config = dict(
    encoder_arch='swin',
    model='image-text matching model',
    dataset='photos with spoken descriptions (Open Images, Localized Narratives)',
    train_examples=50862,
    image_size=32,
    crop_scale_min=0.7,
    horizontal_flip=True,
    rotation_deg=5,
    encoder_norm='layernorm_no_bias',
    encoder_norm_position='pre',
    encoder_activation='relu',
    encoder_mlp_ratio=2,
    encoder_head_dim=64,
    encoder_fused_qkv=True,
    encoder_bias='none',
    encoder_qk_norm=False,
    encoder_parallel_block=False,
    encoder_inner_norm=False,
    encoder_drop_path=0.1,
    encoder_patch_size=[2, 2],
    encoder_depths=[2, 4, 2],
    encoder_widths=[64, 128, 256],
    fusion='cross_attention',
    tokenizer='word',
    vocab_size=4585,
    fusion_encoder_width=256,
    fusion_encoder_layers=7,
    fusion_encoder_norm='rmsnorm',
    fusion_encoder_norm_position='pre',
    fusion_encoder_activation='gelu',
    fusion_encoder_mlp_ratio=4,
    fusion_encoder_head_dim=32,
    fusion_encoder_fused_qkv=True,
    fusion_encoder_bias='all',
    fusion_encoder_qk_norm=False,
    fusion_encoder_parallel_block=False,
    fusion_encoder_inner_norm=False,
    fusion_encoder_positions='sincos',
    fusion_encoder_cross_attention_every=1,
    init='kaiming_normal',
    residual_init='zero_last',
    optimizer='muon',
    muon_scale='spectral',
    learning_rate=0.014,
    momentum=0.9,
    nesterov=True,
    orthogonalizer='newton_schulz_5',
    adamw_lr_other_params=0.0011,
    max_grad_norm=1.0,
    ema_decay=0.99,
    max_steps=12800,
    batch_size=256,
    epochs=64.4,
    lr_schedule='cosine',
    final_lr_fraction=0.05,
    warmup_steps=640,
    weight_decay=0.05,
    adamw_weight_decay_other_params=0,
)
Rows from block 3 of the image encoder of a small image-text matching model, named by matrix and row number. Rows with one number belong to one neuron. Each number is 128 + 24 x the weight over its row's rms, rounded and kept within 0 to 255. All counts start at 0. Numbers have three digits each.
Before each neuron's rows are labels from the 100 images, of 14848, where the neuron reaches its highest value: "strongest on" is what is common among them. Only what is clearly more common there than usual is listed. The data: photos with spoken descriptions (Open Images, Localized Narratives). In brackets: how many of the 100.
# fc1: MLP up (encoder.blocks.3.mlp.fc1.weight, 256x128), inputs 0-127
# fc2: MLP down (encoder.blocks.3.mlp.fc2.weight, 128x256, transposed), outputs 0-127

strongest on: text has "trees" (67); text has "grass" (31); text has "plants" (26)
fc1.179:089123154136148140152151127144122123069146112136089183135076118095077139102130123126120128125108074069137115149165102155109132103126136149179100148135123113172129142169157151122139132153076110151118132124093097124118139161094126127120126171161123135128104140119148122121126157142136102111165103156130173099121100145144141132158090108112124152120131120121151121131091114103127159158162
fc2.179:091174152144147164137105147151104150130107124071135119122138155150119068113134152132069145084156100116135094106117106126117158130176093129125102137133117127091125147151113118056133142110112123111144167136162119150135088113132126158079159142153146114149145141106126135130105152145105124156110146132165120148089126137154146108167169130115125125085132152139085139124129163114125111113154

strongest on: text has "wall" (43)
fc1.162:081116128107103121119141096115137166106117136130135130173122116146130152137122136146137123113147144153071132148126108176104099132109161139168109138083120108119145159102170179081161141110097112074134149148135155140117137121144131150116108131166113122119116113108103143122148123140153129103101113097126153146157113126113160127120105113205142110108093178127118081087118125147080159144135
fc2.162:157112099148156094100077131166152123120085109144088158143144140149115118165134128130162160108129113142113154082169193119133149149149144086122134156111120117164137119152095121126126127130132123117119143130108069098158168133131092112137141137131119143117118085122155101120178109124128130111100115089118124153156123119146114143142152146129159086093142165097091131140112141116148179087107

strongest on: text has "grass" (32); text has "plants" (31)
fc1.31:122149112135123150115105146141121103113147130122117177160083090163144158113172164133146136105128096111148128137113117136090162131147147155133149152128112142150143093151143120069109195155129176094131068101110138152117150114105050145147145161085160145121114133133110145118152097103143106121145134128126119105116107155158133110107088125102130130130131103099156128114134155120126148095120
fc2.31:149109115167135139106113112137138147186107136128093169091158104142101166142080130121074136124156062073120118157105130155096095081117138131118117130176140152135127133146140173143122160109134098128138099146123145129174103149128121142121153115124127133112145144110135114119106155138095111117100142104135107111161123124145189100134122115122127141127119109125087126163155096143179113170124

strongest on: text has "grass" (37)
fc1.84:123094107125124132133152153144151124128114147081175171124130122168088146125066164125104164155149131079128158142120119092104108121133114140110122098106141106140166111157087116120091120132124143133153141144104103156141115155089077140116134153174141116153113156166104122129123139160131131125137137124138123109139120167132097172139128125145102133092134133045110146166150110131087114148125
fc2.84:090118144141112138105116116095144118128070088153147111158136117114117124150154124171153109129136138171099104104087135155122133123186163160105139116114114073102097147125156150142132127143090116146165119139134109136094117149171151150134121191104132148117131138131139114123136112093165128104088097172121106118114136142118113097121114146116151133134136167106141102128203105135122124154086

strongest on: text has "holding" (37)
fc1.69:127173150134133139069126136150179147112110122098139118117125132097070103193104126123099125132140110126166138095125122154161172136105129111112122124137164111169100130101135156157155105121172147178135142103095123156153155134138117125100086113127103104150104172131168129129160146096098154101142083105135134120155110104127104091144147146144081127114118125107124137149113133137103096127140
fc2.69:141115113123104104157129085182124098116145142123136150107048100169102137131111172119125143147152137161161166096123163123109106123112151156181108138131150131123130165133122139097127111154123129103153156132099156143118138108119083144113091123093167142172117146105098126117137151115162130130071103146133131119145095143118104136137138156121141112135124076142117082130136137110104112182130

strongest on: text has "man" (30)
fc1.14:110167120137118131168111117129117143119139090123122124160076111074069168115115143083101147108157136132156128115138110105109132154113092154163136131126131148165137124109152156142075120115156149130075137165125129132110169127129088137127157135147123083138088133102115124167150144147132121153136126147139166157121082138102120118178105134128131152084087099138138145104142145106139101156164
fc2.14:159157094102169134140134112136145113133139160170161137101120154126128128162101158149099124124120116113117134129072135119130147147139103134129136139097138115147143130130171114093131150146144098128127094114131138140131145126141179120097120103139152136112138127107200144164075109107140087148076096081142119136134128103114101155070107134124063171134108113138146138132096109122143150169161

strongest on: text has "table" (30)
fc1.9:099136129103171113145112138073087129123140162097144148115118101136073111154127158178122126120100141128085109105063142098129151132091137127136114082124156135158150116102139123114128142135164137103082145111135203092120122152158159128140104147114127126115093140149141122124155162132122102144131161102151106141112145141136129119136124142125094089098171152155141172137156134149093134125122
fc2.9:153125143087131100160174117126168082124118177134152099173112146110122152095152105183099126153111136146101121116105108133172175158102129113150119101111143135112106121125119129171150136138138151119041173104127111086117125154095107142144145151156118136130127106095128126104134133131127136161114120128124118155137106110115169138119142158064112143113107125145117112136105114130142170101136

strongest on: text has "wall" (41)
fc1.94:122141118111126105129116099121106167128103129138181093136084116127115150137133135145189145128157130131170125139086143128136123114166143121147110115134181135157149102138100122099124121107129083120123148096102119131114125176138183136089094128119132139124143133098145108161119117155104111143094143107106104101111081137144171168150180133194125115143156109162111138134097111130081129102108
fc2.94:142129090152139128127125091131097137126131121140152128128163111111146134176063138116107118095148145100133123124143127126130146098126178089151113129143084143115113142131174142159136169157093169132123116149152123097103167113172144106142106095117176172166097129147116116160097110092114123133095158090109117102148125141117176143160109146161105108142134135125102107136119102092142137114077

strongest on: text has "black" (25)
fc1.34:139103073145147129120136149104152185134154095108115127128120134110131136154125157115127117147113066146124122125109149109146162127104118142119143153168149178155147159097129134142151150176106105124125116100173137123094143156149104134112108115107113144110135139145121147082116116132094102119171155168120145155133144161080074130156143152124082069097093122149119093104127108146121129128143
fc2.34:097101139129120148115117116055135154125128142129165145115109140138132137168160154106165106152178161081109139068135129117138113113150166107101101099136098125095103118125109147125117122142155148141137174168146100133136089135171103134090113125115084146148109132138132091097140154138163094152105124107112126106099151147156118171117163083121138175104156152125132107136135145111133134134130

strongest on: text has "standing" (47); text has "man" (30)
fc1.186:100097097129112132140093147136078110090112115078132127126094115125130173106162103119148156196137145140104119114134115134139117167089118162153088100099132128116130169135158106093133097106139148165152104147135121107119110146120079131129144102137144122136106109123157163126158118163184121127155090067152164144142148133150157126134170144139126148126135131161120127118149127129092121085127
fc2.186:131095186120083146123124167138168195114101138140121130165146111142092136127150091150162082101115138149141165134128143135133161155169100129137130121141117132086108133129126150116092165128135142124111126132085143119178120166129144120174138129117159119113122163130135136157097109103158105081089132101067101128118119114128142116135135093169136115121129129108100101093124127117126085128154

strongest on: text has "people" (46)
fc1.51:118110146121134151135124131167133148113135106164125112132093140100126136156129131136098160096151128157108121109153151105136135116153085100107130093131134111113125066150165120148114160092106143166115139146126113101118159106153141171142111115104141158137113210148153090131124132090190097135132124169119113145137097146191133109125150105144085133115123147103113136133134129110079083117118
fc2.51:094118135133135094139110107068124145171118150141147151120147168132129129104143156117165119137083158122145119101123122152152147129141137156144127135138075098135111094137164118107140110141119144091112068148147164132105084124140130075147151149095161118116154094127072153108103181134113150109129095107118169121126122134127106166117103131114130130148115142135180138101129121148128134188102

strongest on: text has "grass" (25)
fc1.56:076114152157131127126132121097181115132132108098116167126116127137123073118165107156129124124109105159154126120134140177150159146179095146105103143102142151155127090145091109080112155110143147168118129130112109121116117132152122104091111158137160079140126141126112107117140121081121120185162124110128119107122131167144103108110115117151169104135153167139077134086113139126165147121139
fc2.56:150159087148168129079162135129103133092116120126114114125132125158109152096091151155170116145152113102171109159132125135114186135163150148097125159132096144153133131167117121100104159080063124129158111109129132153113080123098143140123148152130147164142123158118130130116142128120157163085107110121165111105122128103107162121145101080118147152147089115137131102142142121091109144116104

strongest on: text has "people" (49)
fc1.101:093139142121122101119167125130093138127159169157153119120142136134114143075119125151159131134149172075123165135152121101126127134126143168108115150137143141166107141105139110141125128122108100114115105105099096107168142132078114141120083111156157123099123108156120145153145136150110112167150113166150107136098165152118117089141134113163184132155081113093160137071138129129128092080123
fc2.101:132102185104142142189110082120122122130200133152128171128093150106124120129147135122162188131131123113149156134133125098200118078122148116130150138096105116151104122079124128135118138141124100110164149106137156141129127142134148140146140142139117093094152114098087088115126123153142153115147146112135117113078094105109110108135092125132133152142118131075141124134149152114124092132155

strongest on: text has "holding" (37)
fc1.100:139058107129126125139127165105108178130125144125146124127140127112123177096116131103131184137129137147125145123148162121118131110134122133078129154195107172142124127111137096116094173125127123128122137116116150116178145136108137141151116130110088137087117107117115106164095197093179134073095153120093131112132170101132156114099115125139122085105160125133135144126140114110114131139125
fc2.100:162127170153128125094109145130148128122131125107135161105138113175134160133129112161168156120156128083144110132163127108097126138128131118154115125114110109154131163127103099108131119145145146092160137094133144131116153121120118141132156136087152137064085162151103156172163131141132102110151135133114050131113122089081160115179091117132107100124144144134078141108136126097163103130123

strongest on: text has "grass" (52); text has "ground" (31)
fc1.25:106107149111151168137097131132121115137133069126139166111113096136112153131171148150126148146157082103132080126110079109093157135140138149161129111111139131141129112160163146108114184142095141110122148105108123163119148159107137162073119172129191058148128110108111112120173120130112130122137117132137119092155136130176124112107127111086119115096119095117124147124121128130144157138134
fc2.25:148140117096122137111083119097155142146136118128106166147101136130105117124115133121165105158147087130083106131105143163095163101148133131088143099149159142119143152114120138136094122119163113146162117142148144126143104159157137093106156158111124094141169103110117182127127165142119112111189110113114124116163115112127179121063133112119160108116127137075128110116134128172083140164110

strongest on: text has "holding" (41)
fc1.127:134148105132130120091145156132113122110141118120159117133150132097079138136126111155121163180137124088138110143137122143088166104103088114109116091146114130151113136088144093071154118145110137189134133129116132144104120098181131086102148116107128133140157120153124167160153114093118150135158100149158129147146071115118154103119100144167137096118123111117121143108126128140133202124163
fc2.127:148088142135127119159161113109132155126140131129102154077132099139119125175156095101141146125112179127102162153089159112110071129123081095177138126139102119131120173160122102132147120085126127134108148101144147144137106140147099137129149148157111151143108139115164134117142135126113096149110157169079149144130096107121132152110151123129114131177140093160058121099141094143124124111142

strongest on: text has "black" (25)
fc1.197:126129118115147132162127125106128165099135148123167117154127115120143141142095096136136143118114128152094114143100139131047162118091127131104125155180139127118130161129151143114136171112097141124105137160110122088123140140145124051106113103077143143149087150139096162112112149122116102144172127139121117102135091112143181138144156159155104118110140110157142130153083158166107156113119
fc2.197:183121098145106170156179125127163098144123125080165169101120118128147135147130131079134116088113100115158155144094125120109132114106124125152111120126128121110120131150171120126112108121106083097135142142130104139108077117148134138111133160158136158187108093134121159105122149148129113153098110170080097159132065133117121117107178130143123127118147124120119149100140119178131145134158

strongest on: text has "wearing" (40)
fc1.50:167128146090137135175083124103131116117170121100118110120126124109102128133122100119125138128162162117126109128116125154103153102160139123173094167150087111152135069150148148146089162141079104135129153081115154135114112120133134127140109101134146121117136125130105131150119159112102137181130052164157145116130073099156165149140127120139158115144139132155134103162090128160110119111127
fc2.50:138116111146112174117118125108118109195117189100100103084127098103126122144121102127097117148114152108097101104121158154123113156160080115078112107138177112126123120118149154135138085118166173120143125140122127152171109161108097123148138158141138147145123110104113150158148118102144163135116095150103163149087147135107112131108143160106142165114135119146163107135169106106107147103139

strongest on: text has "man" (35)
fc1.115:102112147098143144138136107112160125152155152095096171086125097125149152162131162119099122132156128173107146088094122115104155143067111098150135133105108138166101133130100120133170087112127104127125116149131150129140083140106107164106145180108178094132126108126102116136131122174163128126112167151118112119122135148080120174139119138120145124126149111109110128185149133124100106141166
fc2.115:160157089131132113157133126138155135136097102107110136113100084121111118178095116145120146104119133139115101155158065146082155121150101122116146154129146107197151143111157153135141166187130126166161146152114123130093127119146129092108102132118144137135081112131123110131132124124102147127102105177112149128087110130138143094123126122100118122155098121169152147120175120167136091115092

strongest on: text has "holding" (38); text has "wearing" (33)
fc1.22:110122128128109132090129111142184171114112127108107155134083143095126111129106147153113154145134161156155100114140131158143157145150127083132116103134121130158110131070130175159159144159166116139138131139113113184081123150145122139100116139093090113119090134128136101147118158086102126153116123143137117118125110127139089119176143140093063130116098093125091152131142143120128134185142
fc2.22:151127149134160159169078146119097106087144131147105141128063093133105105203130175115129140130147155145129166143127151137118108151125115159130151104124148085162121143141123123129132131157111134137153108124154148120102119146140082154129103112093202127115153117156136141120126128119163088164099105151104114120117119119137124116104104116160151103122135106118119066141112097108134091139131

strongest on: text has "table" (30)
fc1.171:116167107123156122112172105136140145118148129152102149147142157135120146152132132140083132160123116071169117096103098133106154148137117132151142147096144153147118150106105163132122136108112138122107097136134118128158127111176152169121105131042103158140122143140155088104148130092113165122115167125127110111168125099152070113086124125157126113119102125116110152141122166166102109123090
fc2.171:163117121123118129131179121131160127117098156082085106167081147121080135079118150119098092092129142107120127140111102133146146181114144151130162130093133115153105130151149132133157134109141150128162129134133121113140141118153104140095122144115159112145149127125106164144132129142139140075042087142147140153105177142124118146117129159130110106097135126140101164154170103150145114099111

strongest on: text has "trees" (62); text has "grass" (38); text has "plants" (31)
fc1.19:114127114147154139119090131154099084135136128101123104137059151124109174126126200106152155095122050136132154119096094138107132161150139155126104155136109157129150129122123119094116144128141122132097116093104091136141112131104142168106134132123124170144170173138118133132153125128118149131117145123147141081127108147203115156130095144140132143130100110080127122134162132110131125145120
fc2.19:116141177127136124158108147180176158140085150118125153102149124202161149141136103149122128109166077103160078073131101118120153114138091141097117132153099117111140132128127112097127168129139107144118132133110106158130104153085126143136155160122143144122149116096136117110136135141094135131102131092142137131131123170111179124133139098103171117113090120100111118089134138085143117147129

strongest on: text has "man" (29)
fc1.98:136074117118128106146124131096174137111158147128084130097155108125126133134138092108133112108152097138104139122150103103103139117131121092178081091123126139155109147152127137162119106129151123159122104119145147106126104111111149136151111129109144139098146105082100086131158133158111119119106158155181167138150117138171158125141136133085153185135142066119101127159173166149113102146135
fc2.98:104168122084129193133111160101118122145176149134166153155093110100120124171132161142117138105130135122096119147119088101109178140106092114112120169129135123118126120109125122137159093144164132151146119111177152116109157124142099110124128152135098125188122077144107134121093084136132116113138120127083144096108150124101108104186088129165125157127120121148139133125090155118119128139136

strongest on: text has "man" (34)
fc1.80:120147144119113173184141076113173115134149152170166143112123117144093151130093160153108105138116130076119146108125122138091140123134101124128127186110143160160112124107133099159077132150063098129106091155106103134094130147141124118124108120132144146146142128175118146117143162135114119123106131151134136153103108118088147139109139141160133129106069131110141117122116158159136067131142
fc2.80:098105110137108158121082101129118125109143142148150157083063114113075133184076153125101148097171117124134152123154108146128168135121126091163162113086164129137156101122144119103132146138153159144133133123117153119140183124108117083146123095122140121160104129133128150139116069129116169173138156137110126171131080111086117118142102107123119132130117134139111147140137136151131129145137

strongest on: text has "wearing" (32)
fc1.104:117132137167141109115142128157128116112137123113106097097150093103164165181126119118112156102175076117143136091091137124104160128136111129134150113103127113178113156111086128133140150160101118148122082109103140148161116121182126133122113097151179142110097145132141094135158143116121152095126126145114177134115072175103131101105134119171132134163168115143090131157131125126108108120118
fc2.104:141176099089136163119182135144154114128121149139110127143155114135092140137120081142152121123131113143108096104125100121095152124159135127155079151111168121127117130143109131156160152113153129138124094120125155100146097144149097133122115141133147191106103091123138153108129102151135099129067127106164137132147163108124118145127117194114138127076136112117084129122134151134137068172107

strongest on: text has "wall" (61)
fc1.166:117094134099084064162143112109100132105134197106146127134138105102147130171140156134117147146082157142116136114107116128124113164143154145121117132080146094159093124102121127122131159122125139142145103166137151118141127144148119082149167124131095114139110152128121119105121147114121131119157137152171098137101148122182128116102138163184136116152161110115072101125137132089099083125134
fc2.166:118095110157107090122154143126104123120115094172168128159164102083130148164126151111074145181088133149100115105130097135127096109120161141163142131115118107186104114093132107136125113159119148139142166112121113105134177133139139136145102140138120163130106118121152167121141124134076115100173147110145131123124169126125107130127130133159094189138120115102141124113159103070137107127127

strongest on: text has "people" (48); text has "sitting" (36)
fc1.228:129088132106168140116168072087125098137137109136124168141149114114108107165083141150199141108135142132150138086150162166158106147117109106143122143109144162112125114087167130099125105127129168126113132114077121129164116109100140140142102153122059138154120107127136142158144118141139110109144170153125138113113068130095109113166119153138156133117116115143113132112167141117135140136154
fc2.228:118045154125132131140128141094093134152174133128112152113128129115117105137120181094120140155154136117170174156157110103128128104157148152085112114151153162155125145151130114126104092118155088151119107154185131174130113121133147121088138079115157132131130152115135128111107148143113110185136104120143121150109098116128103105116131148118086122150099160102109136119135087100090132149141

strongest on: text has "black" (27)
fc1.113:106100131146142096148220083099122099131128117109120150138122117142126126108133097116107099135161142143151136149115086160114155125175094106147101076123125149100120111201139151107149117126147120110147127156106148114151107152158089166149114106135156131146103116102156110099162151139139142140128112130087097103125134112125113162170157103129139110120104130134116124134144135120099116182160
fc2.113:097154142120114122151136095125105078133146124107154112144102095178166133187112125104141140107122138137167181126132161116165146130113088135144104117150157110098149160141077137132122149162137108137118135124106117107153128083141160097130130147123131200142145105162138117115142108143120097096130114128101154136095138100110156119096098109148163142067115125122151146147091104124142126137095

strongest on: text has "wearing" (37); text has "person" (37); text has "man" (29)
fc1.216:114144106122145128128135136145171096142137119116096133098129120145115113106145142084129137119142168153098146113078138093136147133147110084146163092116160140163134127130128155108150144160124117135114078106115144144160092108121097125126134158110121119089084153176168147098168131170128185140106125158112148160152066148100088173115116105126117089119127110112123127125127142155094113147150
fc2.216:122165100104120154124140122129087105100103160119112172132100088112108110176119079148115118132102100154121117102126091122108173135121124125124119153124117140137133153120146077158098133120138128145111154115096127093148148128142091138124139131102131161136106153156090129095102106102148100102091110120110166150153169128168144119173168162120141194148165135182108147141130143118101123138130

strongest on: text has "plants" (38); text has "grass" (28)
fc1.160:144079151111148116142090112119133146123103134142087109148114109146133135107105190129130129067100137101134114132150134104079150164124091112106107131178121090193109136134138141091144159120104097128128136174101100138125085117155129129129104132162167177114130155128135124111180163124148120100130139127140103103149142146094129176154152119146115150125159152121109124106110118133133103165116
fc2.160:104161103113126168132085152129114101118137129068160136137113161136152142093170132124131099076112131170151123109125110105170127143156056154144169138126128097130140163101111141093126093113143127147156127141136103113124148151117141148133111120151128140150099122141111095113096112118105120122086134129170106171143113139132189116171127120120123111151089103155159140137137165125105113161096

strongest on: text has "sky" (54)
fc1.174:103136090161138133110138112075137109149169099105153133147114130101092152142165128123123146133102109102127137121074181121112099126146114127117120145145122172101120137104135117145151111140158147127113126140118141146157121129141092132137101187097127097086113116130168114155129137132137161159198128118103152136118136138176125091105158113131168097138111097082137115135142150118079143175100
fc2.174:136107135140149135133146161138124152110098147127126113157149130140133124096102088138101100123116127120115142130148122104135137147129118118098151162110119079110108128112093081165108115149160089164134147153131102132072135146132127124125175157131170083141107109119128121100098067181112150108082170133125122084113090140120171126181128129150149128142128132144144172126096186111142141130145

strongest on: text has "sky" (77); text has "water" (35); text has "clouds" (34); text has "buildings" (29)
fc1.55:122125127129132138116119095128107147118106114121186125165110070100127151114149096133147091122104133144118174095117154080106105097148145129128130136114149125167140133106118101207173137118140171163144141130120106108137078161117149112175143128113137105136124164117117141107115139148154147105159115096142159087103126121149148106122131131102144090115113113076150164161103148104114156121141
fc2.55:131140094132168134127101108111134155148157105130149117094145120146146125084088102152131110172127095115124126094156134137154162141136126148134133109122114139049137133131134144138141138160168104151131126140084079149161160117135123118092097152126105133088100127173120127116102087157120143126108140184162106162095136128145177149150140128154131123149071147095115143129114148102114086129118

strongest on: text has "holding" (40)
fc1.159:134110132131119115093142103149128115099114110147119116141145121105169082165094151140155128149140082131172119105089094139094130150134148129134157122142155145106090163134168163134142157155135133099111158116089155134125115101115152168124096155131112112135099140118169110183136101062160153123172132098126103140123129129111096100131113147119103110130097135165091153098173140099136150125132
fc2.159:127137137113111099128139116090109113176146123152127179130139126094125092129119106103142165165163138147140148140129142125133099160109068113164097135133123126144111113129117076126142127091093136114130147161187129154158090114069081090131080137136090132164106120132134132146100137123154123151115123141106126115112131118150124170184116115157148132121143103111176086161133150139125135124148

strongest on: text has "wall" (45)
fc1.29:152103123136095139119131110147111104127127112149107133141157096090094166139139151137126130143082122109153149122101105145126127173116191088101107130089170130123111175121118155144139099162138146146143127149104155155110108141146069085114121104131143175088089055134139127140159125118114155099159130124125108116143126076132170147143136163137156130147141133143127107126164098122129130100132
fc2.29:085082104142137117183154152148155131139145119141142112125095149114145139109174153132115147161096127111109158092120144113128108159161147092199158125105137135115134123153129125138105118122098145136131106091115185139154097194119130116148115082139133148123135107120064138106135133073114114093132136111133131135142121129158098124107142113119135071141118127100126101143116155111168147155137

strongest on: text has "grass" (32); text has "plants" (28)
fc1.237:109129132130098134160100106120080174132109100113154148135099074140163117100074160132148128106104138114149082133185137111095160126124129150109135111174167132174146129151164113094109135131109134129112133093105124099125090138133113172148121119121125179122132131125116150129171148129106144122110126182145110117154149137099121110145107157127133150133163151089097075105111164140130139144112
fc2.237:141137117083159142137102154108164113111109137078091108113121131160149175114155129126135094082139119115192145095106110118163101148164097117123144099118135136143152137119116169069145098094129105145149100150128142136125150137102120133157095148140091145161106131169125100112081141151084151065102146152149158147134130121095140137116163137137125124142157107143141144108118140133106132149118

strongest on: text has "wall" (46)
fc1.134:139094098129091105119119149141078127140141124128117106116154103142126172120082146155112115129082180159125137127154128175167116159145181135132137153123127133161128105131170120113133066122102101136119129147109131135085118127134100129159157101120159098152109141132107145093139135137179135105118116124155140115108128127165100183167112105157109158119078104085136158126140098102122133139144
fc2.134:170135122193072167112144105124114128176134116139129109124104129083103118113126096149115150140117115142113138143148136112133162110167119071125143112148156153085085146119111153137107122144099132099150149127117148124138126137109093095139153177120144113095126139099136145110109147107114161084123112153144178106135124131169138144105142099141083120190102099163126138135147152120145122100097

strongest on: text has "wall" (44)
fc1.24:109116126140129139107149078158127156123123118126110148133150133162132163138106179089139095081095142153123145119150109098155082130138101094112136129145090097166153149128154130143114157097108155134138079118131108145128149131170113094100124160111133150140170130143139132153126048089170127092108164136161105134130155134115135138156132137134107157160115120073111124123147149100130104128106
fc2.24:149132107173129131110125119150147131093117166149133120122173151113159140124118106108093138146101141134085142135088154123150120177140125115112147088121162104177151134107125128167091113136157123119175153117120136111113070137121104145116126077157112154160108122124134120148137123186117153124128105151126110118102069112177104117095105103117136086163166142118110125146118149110131166088127