python train.py --encoder_head_dim=64 --fusion_encoder_layers=7 --fusion_encoder_head_dim=32 --lr=0.014 --nesterov=true --adamw_lr_other_params=0.0011 --ema_decay=0.99 --final_lr_fraction=0.05
Rows from block 3 of the image encoder of a small image-text matching model, named by matrix and row number. Rows with one number belong to one neuron. Each number is 500 + 40 x the weight over its row's rms, rounded and kept within 0 to 999. All counts start at 0. Numbers have three digits each. After the name is the row's rms in percent of the matrix's.
After each neuron's rows are labels from the 100 images, of 14848, where the neuron reaches its highest value: "top examples" is what is common among them. Only what is clearly more common there than usual is listed. The data: photos with spoken descriptions (Open Images, Localized Narratives). In brackets: how many of the 100.
# fc1: MLP up (encoder.blocks.3.mlp.fc1.weight, 256x128), inputs 0-127
# fc2: MLP down (encoder.blocks.3.mlp.fc2.weight, 128x256, transposed), outputs 0-127

fc1.49 118:501494454530488468523540518492480487565478604438529452548471484517580457487498492463504545495511566514481592482456525476553526478549522471442519489398457529522440421439472544487461477471511505459558510422450526560483548549503459512491431461520460510546529493476463521495538472514526525524510451510521466480541536435570521500462535485521526442501551451534404471492562591527498513473521
fc2.49 120:501511492579517517537517496487482467543526452481552510539478441533513456547472474473475418533514479455546499480498395503445553566486522592424486476501512547442509583519507474450523480574394542479483534539560557494500552529503471531478518514547485508532444509438460485538505467507471483519527542518563485397520437487484484493447404472528500493513544525488500544489526472483433551557475
top examples: text has "trees" (66); text has "sky" (53); text has "grass" (28)

fc1.1 086:462511515497565530498551496528552500474554472436437457463539511445549509473471519486466465532484422463497481478470497544507501525509512569515486515546431574484468526476412516420432516472542566548493517468498502551444533550514483466455418552518534450516525486492447546523500545535569464504544483581515568445526460475475514498526504487535400476548477511560502560456490522472432501463578
fc2.1 082:459561541458534448477508551490515488548516451541442542515485521442439569450520431504451452497536442547482523504494463466516483538509474482492544554497529498503517473471565512464491483446468445453539526527561494478423454533435564564496555427540558458581499557451442485576581513519502551480506510534570486506440457477501498565551538488438499519463478479508473475577463511474463476465519
top examples: text has "trees" (72); text has "grass" (38); text has "plants" (35)

fc1.65 091:520542469612498473490508555530458532451471473439535489462503485539448534538478443519490526505476592520533523519522524437455581567485427466458513621469448474463536498513458401496480520477513499520520498525509472499438455509530470504487486525500556472506465545448545524521560544481559471488523500491525441531482507504463486583507633461555474493534490458505448452502510489475440462494494
fc2.65 094:524544602484461529499442488534477507544434501526449543484501478511499489466508511492569484505482487466475552555481500472461451555461532511590478433530593537476464487521456497511441452489546544518560496381479564461437499551502494570445511446542522520460554490555543500530502507459495454443496497489498551512488502578469554501528488478526476548483522479486444431466584438503470440540486
top examples: text has "sky" (56); text has "blue" (25)

fc1.71 131:483530491493562480525445458497432478503508450498540476517426440470463568557543608514529483478524481536484570449491495445477522564464479552490513452519489538490567523507504470455491412475508441512439478459495523600516464508537492485590487506503425541409553517497471490482512493525495612502538537514501414468509547469528479526522541521470498548484452462457472480478537563507488531564503
fc2.71 114:507558578570561537512461533492510499471450521466494574476512525474533463455406517553451452538493518448512501485491489479466534528534479516457523547490493535485496504542419540396497602475469532496492531535486500511544505499442462560420457566513500583541377476507450497496538552481518489469502576532475473478544499502502501507526519450450468468454453435498504491425488492528547545507544
top examples: text has "trees" (55); text has "grass" (34); text has "plants" (28)

fc1.192 038:442493502477445505513524501490481503435516492402508511422473501518570538601505521523561512539521492454464489492503521503492538495569496472418487471480460522495464516457478500456511392468564529516442571413590513484523510583516513522555470469519494485548473476447509514572521455497456568499527513558497519436575530468528534531473476442522519504532504482450454495506570484427442469485525
fc2.192 039:579446497536479538519499528473468530600510425498552507552431504525436491466482476497484485520520454525475553446461522464486523464464580596521458604553521532512461514514482514447516553491418506468528489524530490460466550505393504487465561466453417495535558465456492503432499531516482529465531501494575510502532507531544511445547476505466509550464478470462489501452530471522450586493495
top examples: text has "trees" (55); text has "grass" (46)

fc1.117 131:586505529506549446583529535489513559487516498464447548528563481597473554534513561520527473447545548483510511526507436475513556499505551499459461547556491498484484381518507507503499464434453447505499521456517453432424500439505534492441464489512534486562463525491484532508487577457540471485481644507520469464491439470494542536451492490506499438474522516468528503481504458522482479459450
fc2.117 127:514608547495490529443537503484511512462460421462517509461478575517517544473462450526461466505431465510502496537524446530532479509539500497471415474512468477496500443547532408471503528520486521550498584450460521573569511478550418457480434521521548505499499546511496496510531504542553432535505542418544426512594440456427527547478552542498516485460497478527546521517500475518467525513457
top examples: text has "sky" (62)

fc1.191 099:519497495470532458548465502421540512447571534466590544562551436598477514542536447538518544544494551486544538422480510498550497507555462466472532511456477512488483499516566499540515479557504453468522590511519499406506463456531539445470540496458513479518461517463493530455404466484501558511487499503516466502523513473537466441519511525489506494447454436533518533461458415472499564544424
fc2.191 117:449510503509597538529495460487558531515500516508508462496456521495487458394456566514501544434525451483521501521501467473581565519549482487507548532379488502393504531527532510443448528521533505502556529493479544481528501509520511506419475490463501557496496514528532489504433438494528498486471592551495544522525457468469531471508521473469505502561460542491540472494510559349459488520493
top examples: text has "sky" (80); text has "trees" (61)

fc1.42 086:488517470492478426487475438527503479425566537496507469542510482506492455476518504518497473483505546548469490472443413467485554598488559447492509511530525419515458476502493506521507528562516515466511533531473586491427530433453496559517428543490509575450553544490456512448486494560528585481426532478530536465527505567502505463475560475412519550558433476534435488472518542556509508492471
fc2.42 082:505504542570483564447420520524498530472519520481490504511446494508575489497442527463476491568545552492472499483473518479543498471481487589496495432465465530529497427534453484541518498481459466449493476531493553528550474470478434527491499491521579400541481507527546442515511538444561422516564474498501384489546491494521448475449525528573483484471495504531520503586429515475609497513503
top examples: text has "trees" (66); text has "sky" (50); text has "grass" (26)

fc1.44 096:512462452473534480502533493544554486511447436491515482581562434486432511445496470529502539504540575516523399479528508506517452504532501488541479535509485472415520551485578491479427532539567478561503525469535500470545438482495520480533478520502414533478524548502546528508529543508533547530480493458496531476491454520533444541538538488548561420397434498502438422460508564478495455537521
fc2.44 105:486569472436580518547496553485533501518409467507567512497503480507491538454519558470537454495510456465491470488499511407558519543466519552583475458537468551472499491488501522569497564506566472483551525528575512489473486522462458546479474445433500554493453511486482481491476473517431470501467566506490486436490437520553577483450457513502433546527467545577517547507531528419423453486512
top examples: text has "sky" (89); text has "trees" (64); text has "clouds" (36); text has "plants" (25)